config.toml
translate = 0.06
encoder_fused_qkv = true
optimizer = "adamw"
learning_rate = 0.0022
weight_decay = 0.1
Rows from block 10 of the encoder, named by matrix and row number. Rows with one number belong to one attention dimension. Each number is 128 + 24 x the weight over its row's rms, rounded and kept within 0 to 255. All counts start at 0. Numbers have three digits each. After the name is the row's rms in percent of the matrix's.
# v: attention query, key and value (stacked) (encoder.blocks.10.attn.qkv.weight, 384x128, the v third), inputs 0-127
# proj: attention output (encoder.blocks.10.attn.proj.weight, 128x128, transposed), outputs 0-127
v.5 099:135146090127132176128129129108126124123162154124082131168132084130113142111141159118136130111092092105112170134115060145113119125138134155123122126139112169118100114093193108154109117150135174150139173172109132128120139132155159121125068175155150116133108159124114128161136137125113137112130153149133101136125113119148176138119140103139139072085134117090131126096143120149101140112083
proj.5 077:149141109112143119150135105097130105106124128145132140060113118143145166136119100115125120149117129146139108091130137113120124149096140111117117120143144106159144135107085129105132153128096104135113096075157111145131183101104085110108137099118099115113111126162158112109130116107148214122135083057110138096155127129101118122157127093138074145166118160118166130135103114117109115145105
v.6 119:069140106128135097145113130157146101131132128141122186104113118128085149126171143131116122116108120108112162104121158125160122087140119133115141158122122128150113117146099113113167188115127086170086130142113147133085132125141154159100177093151132095159118163124138127081127119140117127121134122088140175184167145139105125138092120140119130099123118154115121162122092151154089089114143
proj.6 128:176092134154121144079154129116114147114125139123135074149140123119133108125083158144131105145131151099155119148130090141092144152129115129184125086116153109112123130140155150124087091159121170079139137111159124116148121132126078091159099177110117137098134111126129105178101160112133107119128124167128106116111097128138141160172136109126116124134147107146118115116190117156183136135127
v.7 091:124138161160131156110100139120132100110114143101179141124135168140167167166144179147102104121143124128155149131104120080123147126076147134170114127095093118083142131149118134131082069150132130163175164108138130126103139137089075090147139153114126129167158098129122107125150111157134118105136132133137109121120124137156137084144114144125129137128132100129112094121114100135180170132157
proj.7 092:120133096125135119147129125136123171120139086132072131099140098143121110113123061079128164127157121114075123105129147151136149111154107126076134102137156125150124148102150126140157166095138100117088093134123149116150149115142148176120101125143126132084110120127148182146128140141098152134098103110102122105122137125107091169094133118151144134129106152127129182126090149083085133098106
v.8 108:075163116095123100131113108117111150089130167096102138147114123127139150150089179156101128165115166160104120131106094153095127103080135135113168165109133142102178147154156147138123121108133097134121099157133129131130127089124153162113158162117119082129121112133119167137101115147160131133132073116146104150110066096182119162149132152132125113156142137108125139125124156135123148113121
proj.8 113:152109150188096155133138171134160125180100114163113117149114119143103130140153103131147128112090087142140143088141138095132121136162092132166112147171154113120112095115086116118120143171125158120130165105127180115108096189128137099140117146129126121125109123127161096120132129105097074154088176132097124104158171142117131109127091115129133146110125122120136088145120153134112112105109
v.9 109:089143095116114152157138126157138133149151118163051154127094105132134117096155146112103124143080144104100128144136124184094118116125109161115146121148141164148108144139112115106162135123128143122107136178145133137114125105144188187104120156139134108080102082132128148101092126134153131141125109132139126168147118097109126146081112142124105094131114164109125171138112125177125101123136
proj.9 103:170118146164098145088146123089138146133139135105179104163152129140110163134103167142172122147139096125169112121134100086163154158140139104145111167104125108106164102120149136142112098141111134122159145115089124129122064140131069060148136132119124113153162155133134099151139136106114086130120147109122124116108154126148139125205127108118124146121118097130129095135153149126112135127132
v.10 091:126150081123143143160129099135114132161125077166069113109102108117121112098151078094135138112115114097093129157148138132137106118147119140064134106153142139156116111146082117114164122101126174108119087151150138102141130118162162172131100105146125149092093119128114127137129152132138129142110127134107158136143101104097142149100147115150087106119132163110154186127134142121079103136098
proj.10 095:145098172134107122102124134154128107111137202110198105144178135104129142144087191142129126151114164135162100132127130133124144146113146121198115165082104141115135112157139109117110095125112122125135135110101105152112105119122110074132142169123134108147172139136138087115114117116140095107135099132167111172092130132131127117173132138111158125124115107142126095129148122134143123164147
v.11 117:127119155124121154125121150136134078121145172112111088137112164128162123172105118132105119165123138129121118148100097143104133135079146150171135116116104132110107139160126136146084057159127117142142166119160131152089120130099117096134081144114125163156137104140135123137132102129160132125143114120159092094127127140155110105126099132082122137118158121140101102132128080130208161164153
proj.11 125:139148086111149126121136124122104176131155082130117171091107089119128137103152115072160150108141122127097123093142169129141146123147114113057145151120136157153157151106117129125146181093131149119139091139107120112152131118140154153134138089118130099113134137126126161151147138138106125143107133135093142134088164121105138117112182124148125136125120102103130174123092170121069116077108
v.12 106:158115102119136149131148149112146113139167153146137131148141087137086129107136123101152135111116079121135172107130128113159120124144134128132099118139104161150092104090162096152118126136122173138144203131085132106104132132147143090129102120148140136159108189131131114146148148092094130124137171128140139143115185165110178112112151103155159143074120090088137114119137122149107136139109
proj.12 108:110132105089144146123127099112114099088131130097138127038129142127156121105118138152116097126150162101123095121128127156113121151099167144105144087140126114142141153137134151132163125121120107144107062109155117160164163113143082157106155131136119146102152081127117112108151131157140168121133057085134129119149095108128101131140135107137109117167123174122132179125123108120115132131141
v.13 111:159112123141147088123163117111126142158112094150138091124139086122072120124133076110171157110135093146144115138191159115156124145175130115109108098155166118172102130096132123133109163110118145114137103096088142136159135160145130097141126102134128146094116170123140124137141149093099129142101144102103154100124148169094150133132165097153137156102126124134156129124129150100094080133112
proj.13 115:099152157094121127128095128167120100108116157119151140113124163112161111124123158164084084097139190112127137136097125139128103096099146131151140108088096139112143131153143113123149099151114125144122118146165092143101139089110144156103142144125138138154162103122072121096125100164159129122185129151170151157122102111162120106126096164112122109152144130116123133126145074157161157142155
v.14 131:092110171147113093126157120131154099113166160152176135116102108116109135137142132116104129100106127147160110099145172096129135135154152106177104143115114148135101115093135113104133162161131055159107151111127120122101128140103143107162173080130135167116127176138136128122170113137110126104083144106107130121100169174114109088146121115135136163103113114139147122132142169130142142112159
proj.14 150:149109121103140150133116152127114144121082086101092125108150139120132096121147125127177124137172148082084151138124102179138138124099080146073153079117114096144127137152146135161118130083140181095131113146147133121147125113173092168112111150139135130154151083127087104167109155131118140133152096149171159152140124104118136157100138135114142115149148134102113156138105099114126132144113
v.15 121:148120104144107172156098126129137155141131133111066107157123166160154114118128109107123144116121104103097138130139088153105148137140123193128122100122124163148113119105151102154134097148132159114185151148128121105153125118172150124155056177124131158118105125135116106151138140118136138097141157170105100124136130083122151121117123157150097081121117137148133123117126099132152164157070
proj.15 110:141152120076147102112165114066140091130170135127154150119113076122112164108118150124137096171105164145147122110127151101099109121109158101126127175134101128128123140142119118120124135111112104140109116099119105158092157119103107102113166072134133108117123134139164120152124109116130205164143098104127147086120152146122124126166144078119126149139093129096150110132140137112084124118158
v.16 108:167130123146105150144097130147134138121136165139124132129100170148182113105132124095082115151125158104110123116140104165086127118123134143150159141100129136163162121116118116105162117163134122148121137165150109098099127129126141174094087142131125159128115096147100136113114092112179126129157128166122118143144156078089106112119091162119081076135101149158110108137120105163160107179136
proj.16 111:143139116095130111105174130081106121150155117126133140131141092124099171149118128149180151134127113118141127139133137121129142134137137126090126124149096145112108116153136129147119125113129164129156149076088179157136143116127101066151171096100131099124138149133151127161153143130113122135091133108147122122112164163116173129154191062142141156122127098080145127122121160116088156086124
v.17 118:066132150109126101114159127147138093130136099130129159101120106109091140159138133151127136142095134145160115149141180127147128108122129101114146147147138087139123146146100137104134148115131092142064095111120152173110122150102121159110201102126130093101144124116138137100108113130114127158118090058142130139137127158150091132112125104100142143137125147124126165138105156115116075087174
proj.17 109:159121133176110126140121129166129186119117116127144091169153167150136099130128129124141125098158125123125145117120101130136144139127087141160110108101155135111154103141130135141097126140139155090142160171143107078141078133144131126142078158134119154154135137137113133134132141134135030111135165195116135146125095104138162155117140169126121115113161102153123110135154104155133144160114
v.18 133:110122150120154090110150118123141126136131098170162158108116082087101123143143120160153139124114127141148157136141173142166105126135117081105135144147150090138140150134102154096129155107122132133066094134139141149103122162110127154083155085139122100123132157124137140103114121123114129168134121076151162133126143156119113134131145095118166118130141138128096145143130153124088039098172
proj.18 141:139114120174079150138111140184109153121101149102146109150160193134144112129104148118093137113141121113135096134115089107145167137119125142167123085095133134106131102136133107152138109147139131100159152128137132118153092106155135128172110175103127165143151118121096113123141117151130087080127145179109126166135089121158124125118109196123100140139129105147113127130135110163178153147118
v.19 100:084139114110107138157110147153163114145155153100068144136109175156125145130158129093091110136118141110101121143110107118102120113098119188139127113130098160130085118172105129147152136155121108147169155146150142138079141088141139145138123155136142130161111071128141128113132102127133125109161103144128122173162140127135131117078111162103108122131130155108129132124100086139178169169113
proj.19 101:174160112138135150058160137069122152111144121137146103112121047113135147102120156102160145145126126123147123108139129153135138135143149091118128155138155128137161155121137144121128115086124144112125112125126127121165129146126112097142138113121123090093136153136162133180108195139124107172118134129131125096068149126118123123164155084155134139127125120108124156129134177114111135073148
v.20 104:154074094115129126161118130126124159142123116114158153122152156143102138073168130100159106102154130105123149089144140127155141130143085119104101137117118122143137091075129106122184217100140134101115141134119114095145129119167109129141143128137126122142099145144131094121134160090080124135143142163102159130157133129090138139100153179163130122122098121148169133138122130107094121137105
proj.20 099:113169155110143120107148137084138082124132170119125100137125111116132095157115141173113141147096124172159100173123099131089109114119182132151131102131129096137102137147140150113086061147134107165123101076130126187142146131117118130113144126137122148109152111130103153121109090166167159141114105100148135108121105118136096087163117083102130098153115120134143126122136107106156123120158
v.21 096:126163103138156121132105134100110133099106122139154175124153106132094147125111112123162128104142095148157176105110130092162100100146104124069130169138123136134137117112130098146130171084124137139127120138124126104121138139158137130096138098139120072149124204127146150141149114141088127120150161135147172158116124131114170141130138095149160094129148107092117112113131126117054102106103
proj.21 095:115080117146094135143135109164132108147134168143093089085116151114129105144148132166081073137119148118123116130137118148094152141114139135178110084158165133121089114145127131139154097166120140109106140089137135155129148137090116099150121160122136147111105090115132080094077162114165143123145098107100101136162123152151094096152104154144110105137125151144128142127135142164173136111144
v.22 126:092120113117119135118140117155095163128084058098117109138190115130120170127107142150140143118142136135142073142171156102124118137149118133110124123127158111117154141136115117134156185100133113122138080085107128134197126119113099122143176146125124097070128079120132111125126130131097125133106093146098130133131070123145115126137147119139131157131104120134164138131114161099126114118079
proj.22 118:129162181152145108167112135105158127115121146140158135168091165135134103117158126150103104117111092168126169125094113123140113117117128105194110162142122068107121127133111136121087098145137121156116162181119142115078107145141160129099084140140123164157115160135102149090133133129149102125125184131139135117160118121123120136128105141116119110115166128170134120144144075136118118150160
v.23 091:090110139149124130127115146136138109120128116130167158125124125142104170148154126133131126080120118120192134102138152067148127118145153139158098147116104169115078094127110111142140154157138084173136172101125141117115129133120098113117167125143124125170145163125143128131192111141091131097113179118125140147097150175134136079135134128131171144114122080079113101117128145145127147106141
proj.23 080:116141104137133145113139110119112139106129107111095102065157130100152095103133120108139101124147128101092148144120118183155138122121103117099116080124129099151138152129158154118107166059130146108091089161128120109158138101138123156116113159140119151116113080115113126110098173126131155136142091104131116151159101109091116182151114123135097122134173155142144192126090105125134119134132
v.24 107:069109119122086118141109141153134114102144132077115164159145166145103173144149165108076120147109150112096089107088131131123156132116135172161097110118094148082096110132134107160131128137123112149132175110140127126106126078131120121163139157131139130144122076133152112124121136164109126102110106174129130168131107123124122137120103168133130166120130134123137137127108116136178196132131
proj.24 103:172136131122195156093131145058137129147134111147141093132077079124167088107137121111175144122147097147157133135134112149115110139145128094108138157145167109164164156109128165105120140137137121111119106136105129115157129173135107129103098121124128145099131148119138144169128170108116174169116152122135127072111144124112128142142124072124108120151125139122133114130155155098086101119121
v.25 126:066127104118094119142133114161133157091123096093118156134144154137136149098131142111079134127115160114121079115137120156092131136147114162127147130112136143128163135117145104129172185125133093134113110132135103117170122091125123177136166141123133110092119059144120137103124119162125125124127075168100142159149092070109100146123111167140109120139108131160159142124107141124166133120106
proj.25 141:166139162142158143125144138077131100152116125157131097177095106142118126131143129159176111150108080163147166133117113113129095114112145102159107149154143072113123119124123170095084106145137143138153147119097174149095130173127111073116086130142137123152133160139116103151123154114133137141104189106154112085112132135128171138153118095114140131108131130129137079140158124116118128131134
v.26 094:101121090113095164150118136158131135138141116116075123143103193180150146116133141104094147132142118095109100143147099131079129151130122161148135138107122139156100117121104132118156113188132115111174128122113143121149131112136133129162141176136142130108118097127125104126101126123144126092137122177103084155169108110147118115105108160118073125146074155146146130131107105149175163164125
proj.26 099:138203127124171126100155155075140101115145123104134127124142067110119145110152136165139135142119133183142118129113134139143149130135153112111103133166117121129163138151149129145124153067123139152130132129114133114114152122121118131115118096122132068135101133141142159161161171139131117174125134099160148078105138120116145156166152085141152121115193131114154118135131144087112119083124
v.27 120:133163124121150131115113125087102135116096129080129086146153129118126122161091110164151142168154133157116126157112101146134130131105113129088150110148128107102165145158145139166072105079124163106147104120136140141170135137129111093137108143104129090123142116124123144160123129135124129139144103131151119082110067094158155188140168110135132134161188113134118117127149110080114148149099
proj.27 135:112127134159105114162117120178149127159148135185106145132095152153153128128149115108082121104093121169145122107122170088112097121156115119149115170129133156128122121124088110061154150183134091136127140131132114112103123155079177142109122127120134145135101134139150115082122103136139129121121169134085101134153140145126121067110082163135134134110090134146129093125123146148135108107129
v.28 123:130186131108143139110091126100092139132071137115148105116160130098134124121102149183174131119172126143107115141131094132142116116115094127073157135136149081111173150122140149129135138089137141119113069125119115149161129111156094119118139148121114103098138116133119140129102145142118126155155106120142109099145068089158127172176160130142152117146134144135129116124127114070098102121100
proj.28 136:115098143161116096161120118166138137144132135168096131180110163145128119130136101113046121132078115151125144121134169098101123122135143125204127170152124131116128120151088122104103101179142108110129161122134159111084113170073171122135107131115123131152101127138154107100124105134157105117110154136098122143144128138125139107089094148123108126112125124133123100140146115165147136157139
v.29 114:081114162114113085132126124158132109125129112137145144098128143120137137150123133141106123144133172145153091141126188126133126119125140094126154153117123113113154136158082133097156146121113085138092108091159128160126122119084108158119237096101107127120160092130150142091119115148117116139122093101122137137142122134141079120133121134098143168156119137149112149145111143117151123117190
proj.29 089:155134149156122145134134156140104172121097120112132096187135146117123090129153135122154131120121094122136141135146120151131151097155087145120127110135146134101139127121163126144101130132153173097158145155107134098152069166148140126148072153151153128155123144121098109133122141111133036136128188175121128156114111100153134127104138144135151118094170105162110107095158146133134136140113
v.30 117:090116110129125111134150119140151110148147093160088177121114083113082139105166094100144145106082110110114137111166167114137117124168122137116119127150136153167078115110103109115165192115131115149076125134109141117117130136148170155114155103150131122101094151121143125113127133115110124138110129111113169177130148159101120117091119109133148104104117133105141164127119151147082072111116
proj.30 137:162111149129124154102120124128113139089112165090186078117152156130133112135099196160134081143151172101157119170116084143141142141095121117158121097093114093113146113137153136135103086144116159094148128125142115133130110108147061099135118149127119132128163128142099105144104155131127101112150114144168133128121096120145140155181124136126103125132154146133133119135170098161155142137139
v.31 095:142115087131144102141114117122126149165095094143125119112157117134088122126152089112170140145144112114101142106160152108160123125152084115069132103166135100161123130137112113132147195087139155103111080142104140121139130116177126113135136096135126134131109151134156138123137141086116124138143118113104167152146145118098153169101150130161126130129134148139158161131113127088074082163077
proj.31 108:125111171114144116103118108150142113105153167141156105158124153101140121121108158151082085120105185133173140161114109133087093132112151130202135149078100134122120131135141144113142079174131112149146141131140109142115146129115142117130138154122128127110160122142095100131091143143143124109149152153163122125117109138143142093157112130131143121146135126144123102121184101183186135125177
v.32 110:191126094120140139140124131100126136138131145134125118148143097131106129114139122102156126128115089119131184114102121109140119121137124142112097113152132146124098104122169103158105130125126173154159168124090129101112134147150156087141070122150140108173121179126134113172158150091115132116136162146146152123109157171099194137118145111155149135090154103075148105118134114130085149143100
proj.32 121:108137104081128123113131107124123095122157147131109131043096118118149124115136123134111105124138158123118085137135124161119112145127177135131169121137133149171118154106103129123160115131116087125069091113174115155139136104134122154110167110116109165092147091135154137112128115118135128132156070074121104131143106112134076111145120120135106118162084174118134185145124130147151127124137
v.33 067:103175149123164196124124112135115090140114125169113112101163126117132129085123095153158118079151116117153138170137124111129112106133165144091125149139173162128116127135121123144188110127119151182138115094141112128128128154128102146117111129118139121088117142136118135156191107161123136103143173166111134105136093124136151095162143097116154097086089129117133086133134104127153116140109
proj.33 069:134126120088134085135128109159123117093148165129128127136129162118114134124142157123111104169116132123056145083112166153134173124114125128189112131115097093131132114148094164146097128099126136126116130130131155129137118102102146139113114135116131123170122137147156092093140165131184111141095068104151108185149125120125113163095147138136097125136181138108123169116117102170123125144137
v.34 100:155119136132144086135158132133117155150100088167176116103139113120120114106140109138170129114146130132162108119171166098145113138171119081134128136141185094151139129132114142078164178124132119111111067119114124141145132161114107141132153085138126144095157141124110144109141125105136129150094120098114163111137125152098108105148123110133134149128099142146166132121112167119075056106124
proj.34 102:103105166107112112136100119181127108115128171111122147155136169102125114149119151148087123096135136121092167137093109169135150115110140156144130084106083137129085129151138109162095095116142144147156155155144133111105137113126155140126108150121119130155134143129090136114109123147142087092153130178152131157144113132143145136108149151141154091130186112132113133135149069138174160179150
v.35 113:193120148151116140118121128126120127141141174106133081148153161144162105138130147120095107181140146142128126120114115114109157138105152134163108096120125146113140133153155127142094080156125165127182163119135124113116124128112124085150065131128121147166154095141116116156133120099172135133152137141129106098098161148124159099136124143137101153123142116143133095135145091120200171172125
proj.35 113:098150097074150121145132130106125144128142081146127184101092097134114136120148096087160175100142117113129134120132149132118114115169151148052156153126118145159114144079122108126157148104130100129102102140126134158151114122142124162110171103132138143106132154128140170145162113151069150127111110121130139130133129122118092126087145110130166135145098125112139162130085151121075120098128
v.36 098:141137107141134152138105127118144118159128105130138140140159144146136137094150110050127118125108131123132143092113123111117109120111107134101112111149121149124129102147107094151157171096114164175106137156131107076105125119139148130122092113132134096185129128129165130141184126143148126125177150178127175166121161149099196122102117125152146110122160101099124107127113081101101139157120
proj.36 094:119143113098127138093127141115113118122128165128142135091092106119115112136126151161141139135141121127150121166136115152159150133140164117125127130126168107122112130100136143117123065125130130134108106063125180195159140125133105100123156128116134164091138146127127117099137114118100130142080094067150119134110101133137045115104138116143125125140099166137138179130132174157145119086162
v.37 114:104115125133114148153125129148139131104145151127115155133104195147168113114118148100081125131124154101093126127148101152085134126143148146153186156104131156162160137115109116125167149147131093144125129161136121104124135116145135165118140167129135113116122097128131132095100101121141130109130104161119111159155136069121088120132103179105107068149073145178093135138111117154168109144142
proj.37 118:157143123142132136115148114081116117153114097139135103148133090139091164126135150170179120151102124135156146124135130116127141143131115113119076137147103107097113114141147149134116122125132147125140144098107136139120143138122093075148116099120130089122108135129139136174145164112134137164105155113155134087125140160137200156155156068123123161101182108077156104120152162113090151093109
v.38 110:146116124122170132134147128119130131119140147184124161094100081106086114119129121147161135138128102124121192150136128161145110099124116100103154157161142091169125134113108131105128130112129163113077121142119140166122139172140143143081134110137132106129123187126130128109105115095113133143134135070151149138142129135127119152111149099109152080136126136113101141139124138138067056104167
proj.38 116:119121121151064133112121120166120136128103128087141074144172182134148146133097150141087132106134163103155069117126125092131144156138118150154114078085136164094137113172123124155146094135107127106144123129145110101135104099123134112182135158109126144131137102125128140127143111145158115095137116165090107154106128134156137115149125155152101146118150127132130120116165114159189154154099
v.39 116:176131121124136159137132125118129122148127118123100090143139119133119118109135097121153133094115094107127140125131131109132122152133116148120080093136122161123084107126151122154095099142123178108184168122108129098132137136167129087167043135134140174130100160137118099174149155113113125127129192167112129115118131148106167131106142114153138146091155105108157114120133117132128159142070
proj.39 108:111138113080156107111117121096127115121180170113150146066116109127150136125101142103101113150134148136110099145134136143112120126113171114112176146107102133154147139107116102129161148103130085158099100121126116161136178108122115150089186094137112124126137103137119148097121094139138197126161077084144151118128132129118100101153119108122108109164099162124130146147098117121117123119166
v.40 108:053122120114118108123136128131133113111133098088095140146146098121060169164136127155148149121111102138138110145119162112170123126159116148099095113141106128097070132145145134161090148110128104120130132090116161148134134120129136105152183108122137117127126139118159144139156152152088126110103129095133141151129104155146137150109162096127154173121167104098143160123138165098113165082128
proj.40 109:155118156158152140126108119129145139139122134144156118128110141144162066101146149102112092127145149130152138113121117149119100125091117119177130134104192100137179143121117127074136135124121135116114132178161071085143110154146130147109085166140141161139122113136109082108093143111143138155165145163128129094111097114113112134137066156116109119138116146160115084126130109158147098148135
v.41 114:178112122149126152132160115117135117160158142146115069148108123129171083129129075069116128127116117130110108137168123131089144150144166139152098082136154170147104117099131120136132075167119154130149144146135117104128122141126168108139049124132131181104118123136109126177138141094177130126112148143106114090083158148117134107131131105142107134108118111136138128128144115133148144144115
proj.41 118:113151133055133123139109148135126117115129121108147187093155119130108168130149158155159150130133145109147115138108141121162110114103118133064151147127077138135118133118128096151150160079115126144132098128114125185119133092156097135114184098139132095153175137130114145109153100119105099126147080111172146152143141130122111136091162130095149126149128149094140151120097138121096120111156
v.42 087:158107121121117153154153148150122139152098129137118079118131121135161088085135137128097105163144139107098075144153155163105136152110132150172117104140159088150144133132115137099150130139127147121128102127152112150159114144120133158154094154127123184090125054120122100120134134099177133144096089136096114089151125124111117127113116138135081127116103168181148138139135117113173141157140
proj.42 084:145191173096141096127116114111144153118122123105144145169120123096127166153121136108164176121100103151145136129111131133148181126125146116117138143060097149138142157143113139137097083114127129161158133165094126108101109081147145130137128094101133099136182167133101184126160118157126112125130164145174141130081130116123117122109158115133158107133137093106125135131112086118118124123124
v.43 119:179126095133143158138131145117142147157140132133085117158107095124121094111128096101150140112118084123114171136146093147125119130153122150111121103137141146163105118093163100149123109125128192115140160168093128117128126140164158118104029155147134129121109171133119132167119147088121132132120168151133109115118148136114165141109150108135132084100130106127116121117145118129091087139088
proj.43 128:118154125091117126126126092125144100109163161143158156081128144148148173118124159137092096155111185125150110117101139094114139145097180123123130151137104162129122135130106111126153140137120087138128099082160110169118145103102116108129205095092106116133145129142143141108170110139155144139154084080134146110163138138145117110159132123123092141160104157088152130134121119143142153117151
v.44 101:101134098127094174144095122149131108119135172110086124127106145143151149131142164115077106152124165101085113140101106147097139111089154192152121114121103135087147129154128128139127096141122105131147140141151129125105138103120143151166111160135135145116124055123116125118118121163161123101149095126141099148143115103161121121120116161133092122130120150116140143132109105138189204148136
proj.44 102:154138145126163109092165153068154158151139104135124120158128093142110129116129115097192179140125088136162107102149156129120127145144114097097140165140144129146144128116108138110126141124129151121135128121081120129154100153141120100115112119143110097122141159132191124179124140110104124166104151115124116087091143138092134136159142072108149123117100090141133098123131151121067113094122
v.45 088:117119099092111094116142132122086126127113119115118110112152111138103142158126134141122119191141155138107086140130161094105125122088130108123112125136136090099147145208110144125110133119127108121125081088150145143145133131093124109157181089139136117145170085118149123143125114141137120131117071054128154129108115149164125103126135105142127188129153137106145161121123172122124154107148
proj.45 088:147100162128147116120114118191131181127120111108119132163117136092139137119137133098174174063137129128158146116123131149148112127168101144151143125092138122147112123117111153128130112113119120141119148160114120076122072142145133151121088140126132148120104153135130146109113135114095053102132174181129116156152102118116147160079128152121155129103163122152115144138133097177143116148110
v.46 095:154141132108129143122140120127107133110118172104123117134109131151177116150100174140110099178138159123091158137114091139122158120065146102146151141101123089119183163165118161117097069132129157116144130157133139151129121124115113128125125165126125095141150077138109105124056110118142130150162084124151110138118102102178108128134118154099106130149101141150120138127117131161160148121152
proj.46 079:113142114162113131135104121147118149130127111127108126123115123101101171129125098143146170112128104136138123082143160106127140135191099147098118106165121161129118093110110118151147156131106108163125132105093128121119114146132149126151112099139140139096091154141152182142199123124132071137075157144094138094168162139101130124128138119154146138120155109126102140131125154070085139157078
v.47 147:040119104120094103135150125155138129113152098109095171141132113137085167111145119089093136121081126113139098106145168112122117141155133156126106135136122164142107133099121093154161197129133065158100143110124125121133135098121148154144188109128141116095103111125142140118139119144117122100095096142101159178140116129103130139119109124148128143108104123115148152121110170133138135107111
proj.47 162:188140162128167156116126130082127116128086134114159088120127117130138100131139164176179084146164127121146151148113079148137130119086111110153117112118153058118134132152146175110104099124115184115144135147134138132123116160162067096103090159147132123141147136131099081145112178105118119148128156112164127100119122121147147133148127111114138117128165146124131134131145117136124122122133
v.48 113:100135102124104152133107136146126126125092105065088110144154176148137168147129115145114132135131121127122094156105121111128126129105121181120111089128095135104099113157137138180114095114119135111197124120136131123145122088135110110181120166128127132119128072122124104145140139159118126112136119147125104136139080113161144134116129162136118164130143139115153141116114105120176210147081
proj.48 122:144156142123167103112131138079135133127166139152139141133096079120142106092134134086122115127099121181122129094130142145095115130131126067114141204121152100153172153116118135081127155126134099160080117146096116112119129179117152120096099106152120106125102141141159151123099138109125136162110129128125118075114147118117123128156116097128148126121109128140117115129133148100075090092158
v.49 096:066157108129144124136105123123115115139091089133117168104137108131098174146149115152167145087130091124144167136133146066166112119151114128078139138128142138150111115154082135122153160105132101148132105113089157125146123131131148137123188097140139085132126155115146134104147133149100133109127122082130155181146122132149156123134160112139147106137111133083141164123115161137086098103102
proj.49 102:133092140182108121125131125175132151093140156124131083136168167098114120099102159148077073131094167077125126108124115163108130134113123134204095118118136090118121144156155139138121118127115150116110146152153112101117109115101111118137099178135127154127109111130129090133087146114130098100162131152134111134162113134116133151145091137130118111117143143175128135139150095163176132140152
v.50 106:098160175152156135097122122125114130148091085161158142084129116089178143140138126174139144074114137141179138119134182091165115120156148112134133135117161122114152124168089151109170107113135105164126076123163106116131125133107115167104122089117130135096150137126108154106146117161145132131125145102114142129091142124145114084155117090133129139136161128107113137145137157147127098084127
proj.50 111:141053094161094111157117131172117172119140150110127119164172173134098113113110126091104129140137122075074131149132123157134183113120086118143127115118093107119098116113137108156096130132122143105128168135092137135118116121134115114153135184127138142179131146130147092109106123108106127096145131138132131172168119118119115173096126175117131130113109136143104125125100085145118131147143
v.51 118:182128088132104164150099112140123159153102116130098086126138181159178115099141111098116129133142130094095115115159099125095134142119115162126120099132149153152144121134119119126154114150130159112181125141127110113159122103147133138142084159127126155110119077137101103135123141094159126124158130172095114122142131096092142109127116166149093106127102157146158130129100086137164123180081
proj.51 124:103156161066161103115157123085127083117178136114153155153121084109090171140109152157136131143100128162151139151098143139114115116130187105112127165132089137120127129125140130139123113110120118166109113117104160168101145123106116113118175076129121087124138174124142171138149113152125125143106131086173139135091147143132120129143146081131169126131133110112133139129138145118106130104165
v.52 073:116102104133152091142137100076134132137151156104162113121123123116138101187138065112130132127123141121103135094129125111165127124162152124123129090141127156136124126149161121108106145135128137164122124193124152094102139147135149124138114091122134099184117140110154147133144150131156128136096141082112167115083175142128118137141121120156120109110185105117138123127170178112081100117176
proj.52 071:143071142113090125110138130168123140122126106118137159117118143125109152123129180109135135113131148087158155128142132151110130127126066150142125145133127141132087139169138132134128142126134098083137117099147092130121111118139095112141103178113130136095101131142113120118116122101101114116171072141170115156157114133109133170075114149093152116109125159139114124139096135221159131160105
v.53 100:113156132109113096113127111124101189115107116101154086146148134125158160128071154153105149132134146149161068128141139100079134129153127113123143167101146119128199157138151140125152147140128106123165072118114101110173132124134112124148153139129128100124159140132113166148126096128143130107101124163108098102097118126173124119177146141145097139153082121148131108144155156115111131126103
proj.53 104:118118154127110136175120163118137085151121147169099176137113138146105150124169089179124091107104091179093154138117130111133123111117111130156126120166132113118074113122103085134103137139130123120114179145137166144110107154137136138116118106123130137159089129128159080102144119101123124146104149112141146169183133128103147143065111124114161134105169122119141091126128114088119113113135
v.54 106:164138122121162132118137131096120138139145160153124141140114087094131077107105123136146132144105135132099177121115096176139110101130128099115164156130146117146159133108135125120130109111132161136084133181129127123099137164144152158062088115148117098142134176130131143135077109115161126166141159102165128108114135120126133146137136088118149085144132115118094133131140119133069061134162
proj.54 103:108100105143082119124137108185129139132121136149123110086134173158124173160117133133114130124131143119154098125157137098132151157127121146138105104165112160108099077138106102137129130160123111091180137067145161139137133102112131103172170145093119153115126125124160095110182094119112089101134113126079112156166135139155152138107136164132092149125118137119143109128138132153152145126081
v.55 134:141123107150106131156130113143135168126102097130105118125117154128170100087127099099101148134142137111106109117186106142080150160155136159142144112120164141177165143117131113114168151137127106122135101139138113094177130124142124161140114143130122159067112081132103130124120133108151129130119104163092141126139117072083113131127109155127081099134091149171156139117115135138151088162092
proj.55 149:127147162093143120120148141090118096139137136125148143157136116117086175150126167153166119127113119150156149161086129107136090095114139104133117143113078116089095109141153139136120104140128149155157162114112141179079150134105114080116136102137130089168144163121105121126123124125136163151131173123182132116100152169148173116148139103120164142112157111094142106145150128136104158102150
v.56 069:134155130187167099139092079095131157120094123152143148103101143113179124148172105124135145070158140120176167109132152123160135126155153111116118171119130172141118111122153124113124150124127109132142118180131095061138142140154128167121141103130119113132131178115111158119176090161122132145119151113104138127109180140119136124121120101114116133112131129130122122123127169113082124106139
proj.56 062:110080134093133128129167147106111085116136120142097140156165123091122136083136140145102111159124157143099139178152101126104123139123084160122141102141143120117087130156142118143146150157122169127140120090156192179105125114106117108135116162138133127151105109133114111110122145114120161094133091118154141124155128114133135150193090151137182096145120115119131114128092121170155126104166